config.yaml
dataset: "microscope photos of single blood and bone marrow cells"
translate: 0.06
parallel_block: false
depths: [3, 6, 3]
learning_rate: 0.0016
beta2: 0.999
epochs: 4.2
Rows from block 4 of a small self-supervised image encoder, named by matrix and row number. Rows with one number belong to one neuron. Each number is 500 + 25 x the weight over its row's rms, rounded and kept within 0 to 999. All counts start at 0. Numbers have three digits each.
After each neuron's rows are labels from the 100 images, of 14976, where the neuron reaches its highest value: "patch colour" is the nearest of a few named colours to the mean colour under the peak; "responds to" is what is common among them. Only what is clearly more common there than usual is listed. The data: microscope photos of single blood and bone marrow cells.
# fc1: MLP up (model.blocks.4.mlp.fc1.weight, 768x192), inputs 96-191
# fc2: MLP down (model.blocks.4.mlp.fc2.weight, 192x768, transposed), outputs 96-191

fc1.177:528482537529491496496539497504476503523530480469521462428485494466499528469495497464507494487517506499468492503504493517482516510492475475490520528506465527545529470470479485535472521518492518528490503494499517540488478475460517457483478479487495519474539455496505462507511489541465487478
fc2.177:528491487506510513505542538518492498481461487490519524523495473501474516521478495532523505550505487527514485525526509496470512470497498462514462479555516508479469489533504535558503512520445565551486496476547477501493480471524500509502534478469466488534522485511527502490528609525476463492
patch colour: pink
responds to: smear: peripheral blood

fc1.316:488455485505489529543509499501513504493531481508463495481518492504507481532520528475473444512441488494500482464490481490493518489429508497462486510527495454483475529547460493511492515539528468477465480508492529527509541519477526474497501503487516462506480476479449472500465512530524502515
fc2.316:471497508535446482509486436526501523509492485476540513456468456525483506478545548456549516531541523479532492503496511534490466505530489517508574496506516521527519501541485516472503495483489513460486504512517445461492506478505544502490451517506490547513474509479510495485482444486494509499
patch colour: blue
responds to: cell type: artefact

fc1.683:486487505530508553530509511476510481465489474478471493466503526437523475470534525520511470492492528478534466474495529478488553483452477525518504448513492500459460536506496463493476502522502540469506475528538511517494530503482520481504552497504534512505459509494507481468539533491505554457
fc2.683:514491498516470497513481502503501479505482455494502532503546510482470533548532514467511507515534511482497501483546497480521469480452436481476486475525503509517520516478472464543509506487517498491521493490525478484508516523508528519505461528475554513549495481526487549513494604490467522516
patch colour: black; blue
responds to: cell type: promyelocyte

fc1.566:524451489461482537536519506495509476510488536492487519505467498555486527492465475506524486480482498578512498461478491478503519505547502524495484511500517457500539554515463492509494542467506527511485505544472554526491519454509490516491522468504480504516502512490547504510495529493472522466
fc2.566:498504466480505543499482513488454488507510468484446520479508495526481486516501519477459516472461479495521495450494500507465523482492518581479473557438504470492487477467535538491520479508522461513514527521464522526518519528492476518496538523528486499511488486524498503478491477515485504536
patch colour: blue; brown
responds to: cell type: erythroblast

fc1.478:530506490497522518481511554497496512457500477550505469525546516503464532503487473508483455532490519553473505455527506476509520485510493512523474489503461482466521478465515496475497470481502503519516511481496486492534548505523515461523486532481507479486567493480509544522539518536480515521
fc2.478:460481517570508473542540465521478536496511502484514539501513459486506468530561537506514514508454523447549465515520493530473491499503541497460510487502506486545474520489436480474470482491496529462494546541493482507484456528545479501488491494549479516517470552526493491490492464492522482485
patch colour: grey
responds to: cell type: eosinophil; smear: peripheral blood

fc1.382:489511525498531521502504528532479528514476510531566497474536513506450521535483506456474472476507478486474522511493483508475464517502489487497481496508526475561526519496478492532489483447486535543499493539490507521486504507507481506509478527488501550535525467505482517512510540509472522487
fc2.382:543525503480480478494480517513506494477473475482508447493483490509455486499461486518491460502530510555490499469503514503537515512506527480474517498506508458496523520527487496461509501505496533513524525527453493496534521476487526508495491549528467501485520459501507496477495620544491527512
patch colour: grey
responds to: cell type: erythroblast

fc1.134:545489553460521472511550496485468543483505531530535476468471483522505518476525462459526496495468537482482479489435467462500480475497481495486493540508511524521516528537473482518483511467489493470500487499455536508520502493547513483517485490546503504474515482505502454489501498478489534524
fc2.134:476488442511493488492444506503506463510480465482464518484511507491490533526464518543475524506526468514515501490561543484506516490523513523519484491478495492473497503480526534510519508540509546547490496460532498484491515499474494530494538506428510544533516537486522512498484469528519483477
patch colour: pink
responds to: smear: peripheral blood

fc1.347:485488506473524515520513512495517506515457479487484473517489518554529576528487530531468464523479479490516502530462529535519473482486482482506510539495485466474541500503486520517537534465494500512511449548500514502445491466471491522484453528510506524488519492479539479509546529496495469556
fc2.347:540460477467494506516446516501506473508476543487529505465458504470487520456501499522472500523573471500518514502471449520466508495472530514495507528488568506497514509525488479511529516500481539497509472521501520492470531463522464507482536511487502480557455481517507535467516577519478516499
patch colour: pink
responds to: smear: peripheral blood

fc1.364:496516523485499501520498503507499501525503490504519507543495502523511535510453523471495506496477465514503484498528515522463529509510477461462496472514470491490506500481549503547498513479522462524522498543500493557489525451439509519461473513482523517457519476498495481533481557518481530533
fc2.364:489504448503530519466527483481498489481460480519515508554488476532515499498568531528491502477464500470521459455502542542504532488539501510529477496455501489483461485486491535451500511512487494504516503531553487544484493491498471483520537502523504487513469511483519485497476528500498509483
patch colour: grey
responds to: cell type: lymphocyte

fc1.3:480485446543509548506475498507522475538468481508511472525501506544464500539534505526507490520482500511466454459465499494491513464485452492476502469479486486486481474485497512506531508526514528515467508473461513474534550498497502478510542496495553511527498496493492476529488519515478547499
fc2.3:500461532513502462489529483521526486501501421483515504511455523436508490531532494479517514550463532490500483559529488525471510511537500488516513512508476494516471498521515495474517493476530519511475517508494532510511482469538507478486510492527471512533517528514498511486458469503547499529
patch colour: pink
responds to: smear: peripheral blood

fc1.722:531526486514519494526514533462480543510496542529492476463512493449469485529512470551479487515506515483539512514507519447547490477505495515486531471493536496516466479510520496469455501485532486499498503452515467490486477540461487489494465493530499509465518468506430515525529519532496540461
fc2.722:543442508496493527498444511490526517483516520526500490486535450455521486434489516562502458506497503482469520517479526506499486523444517506505503534488482497484509485464486490442520512489507480490493549507524527486494528531544476502494531504494522474550495482504488493486502405494522522513
patch colour: grey
responds to: cell type: lymphocyte

fc1.662:512508491471497521462486525472497507463526527491518519517477498513494528483465458510468503510497513531440481496522533521511522447538492495539492472472510510461529468522517480518530502537470532497488484460524528505479546458496473494466511524507516520496528508509558502513545538548506518500
fc2.662:513490489513507447521476499528461514480466498503453497476489480488514456515515515531510487501474512486515478529526496482493536516542518521466489507519512498496494516504439489479489485508502515453525514530490466474483517542524503522455458475550443506544525524507483540484495486481512459490
patch colour: black
responds to: smear: peripheral blood

fc1.757:473517522496513515489537484506495460528502486473515523541463490520489535501476539502508517482487485496522514482516493521495512476501495488475502512495454457524536473491487502543514464492504521528484520512474527482494497518470486509506482522465497533515555511535482497517467556526451480536
fc2.757:512482441474483518477457495486496492508506476511543479522569505508517471487555502528465469479463507488497501444455536509464517532522501513512538513426501502470474476488517479463531519504510424498506528482494517518501526467477471501495527476511515494503449461494478541494484487522489543505
patch colour: grey
responds to: smear: peripheral blood; cell type: segmented neutrophil

fc1.26:518503471506484499532534503496469532488519469498549508534516486469516485559506448459523509512458487526492478489522520479497451495459470517507504473533465534509484508545502502506520515485488492539468510524470487526506509479484557485508508468488519517496515470481461528520532502529458505518
fc2.26:473478505494489523520470486487494499477538537487466516491472511528493472463460514530462437495460493497507516494467477506480539547476514561487497524497529447456465503523511522489503490530498477518492516473469563511526539543474529529484521495555500451459513499509485514527494470480482499519
patch colour: pink
responds to: cell type: lymphocyte

fc1.389:547530523494545524491475500523488478447477519528469459513507485508484547490491490520496512510508508530496491507518563515516504492530459511486457467476482459461529509472484480514505481523456516498518493532487492490515532500523523509460488499495483501528506516507542507499530524525473488478
fc2.389:494507488544506486552494463533472547473484476501473512497480429548519511480534505486525515493470510495517519515501503499477490497515505524453501510503509501522490526472425501456498490505490549498488507510509484459504487531536485508487479528577463531511505538542522540481505467498514475480
patch colour: grey
responds to: cell type: blast

fc1.375:503527527499493479489512480538455457522515504477482507496474519548497546501499503461484545489495481514487507483503480515473470511529473516482486484509470502539555491480484517525521473426472502537500515493459483515525502468504520486493491488502461526507550482502523548469481538488486503508
fc2.375:490501470487493533494441520484515498498519477505548462493558503483492482480517489514494433498471479530468533434484507485493505515489496490492548518449499470492500507462515456486512530518515440500508509497489509499531545475466488490488539501496522484535459470511453531502500502547477550522
patch colour: purple
responds to: cell type: segmented neutrophil; smear: peripheral blood

fc1.210:492528524507499482520515477536476520469514552504473504460497526523492530511530484495511497470498476480519470452512474488480515499464476463505494511499500529521482512515437470511470522511487498517488453519470505552456549457490495491521520459484486469538466475497500501511504512541470525472
fc2.210:509483520512494474524550506527471502489503496478552495501444481518470488545484505507499497522532478526494474523496483534490506509527536443515562481518560486512528542527470520486527480474511572479507509550474461510478461451488492487508481525527475528519507507515490485519498506480487481515
patch colour: white
responds to: cell type: artefact

fc1.250:543482466504476511480514524476515532537536487511541518502469492568486509484492545539503499469510519502494539500481475461495532458515512529480466452460473523473485490497491445510546492508525480483527494464469481494541500494457479514539514535454549526495475477465487535538498490518455551502
fc2.250:497501504491493502474470500504488519495478451542510508490500461457518487498482535513479412523502484533482481503513509520536507500534503466534505488498520526489504465476490523439512469517504552491484521493494504484501505472496461483482520505482500504552507455544508529452497487555509521490
patch colour: black
responds to: cell type: erythroblast

fc1.232:488484487488492514537492484493559521513488501515528512528502514541492523505469484466545481513452466554480539482503514500504482472517514502514472513468495493485484530527520494538509481491478518526505511472483498524494526499468481541501529542437486506473508514494545451526496521482502520459
fc2.232:521504502478486534494486517489496509489524468534449452497478495536522491462472510490521488473447475534461530480473539489506555485530508535493472551460498477473502475517507514441511517500510472520490515491487526480527517519480542469489492504508463510460542508456503497482495549535511485520
patch colour: blue; black
responds to: cell type: segmented neutrophil; cell type: erythroblast

fc1.581:530489486475481533527497562498533502479456518518518497482524533474474493470539494529453523499510475515487494494437525464503541469509462518481513489498503503502495464496492468490495528516504546519493509494538526511466518467491469483494538517514511486524472485525517478508463544516520554518
fc2.581:505441461509499502539484492529489485527497517506524502460514512499482528531439541460519491494561464476510465467473456517460477477467496501498512503478520543513496482523472455566515530492488512453478475508482498499476522469469509512446494480479551526509482451510488466497526586488452517494
patch colour: black; blue
responds to: cell type: promyelocyte

fc1.711:499492524503458526513472501533507490474489481519489520450440474477524515520447516525475482470524506480519507513509488530507518511450500462491497525528545519477511499546490484545469515472545570469511482462467504516453526527503541499473528500493488510501488484468445518532472494514510487440
fc2.711:490486529552490493499532453532498527500471534486549520501461474499481518529581570465520501518515538461514502489513504482476497497494475481464510488531503527516486544497461467514470501477502531453530485497512460457500519486491543498505472514518520503507446515519507511491486447498503517500
patch colour: blue
responds to: cell type: blast

fc1.437:530530486523523544524469491506513488460483520544526494492531511441526514531497482520501456510460472470487524503516514470506506479490482488512506495532497515486501512469514485516486519487479503496468499491516517494521514529515515504494470502450524475515554532509514548505494509550447524504
fc2.437:463496499556510471546543488518453541511478511517513539502466470498530471527556530460508520491528490492536465530493508509481474525513526497505510498514500524545479469489439503495468467489484524507491522504451465481500460527551484517501521469489495506541465537492488488467498511485504483476
patch colour: purple
responds to: cell type: segmented neutrophil

fc1.739:516496539512507474508531520515498515531531454487505494481520500484484542532463503467474470495547532509481510492505487479503467481493459491483544483470465467520508478492540498537493500475543482499495473499491485535477491458450472488482500519513544547474532448492454513504510524510448523502
fc2.739:496525480509514522500489520507472475485473488503501508542480485548465518499466471502494523492488495513494495443519548503503526471530511497481469491431493482489483494504517498486508516532485516505511477518521493551490525498471522517510517539506480506469495500492516477500500619517480495484
patch colour: grey; white
responds to: smear: peripheral blood; cell type: platelet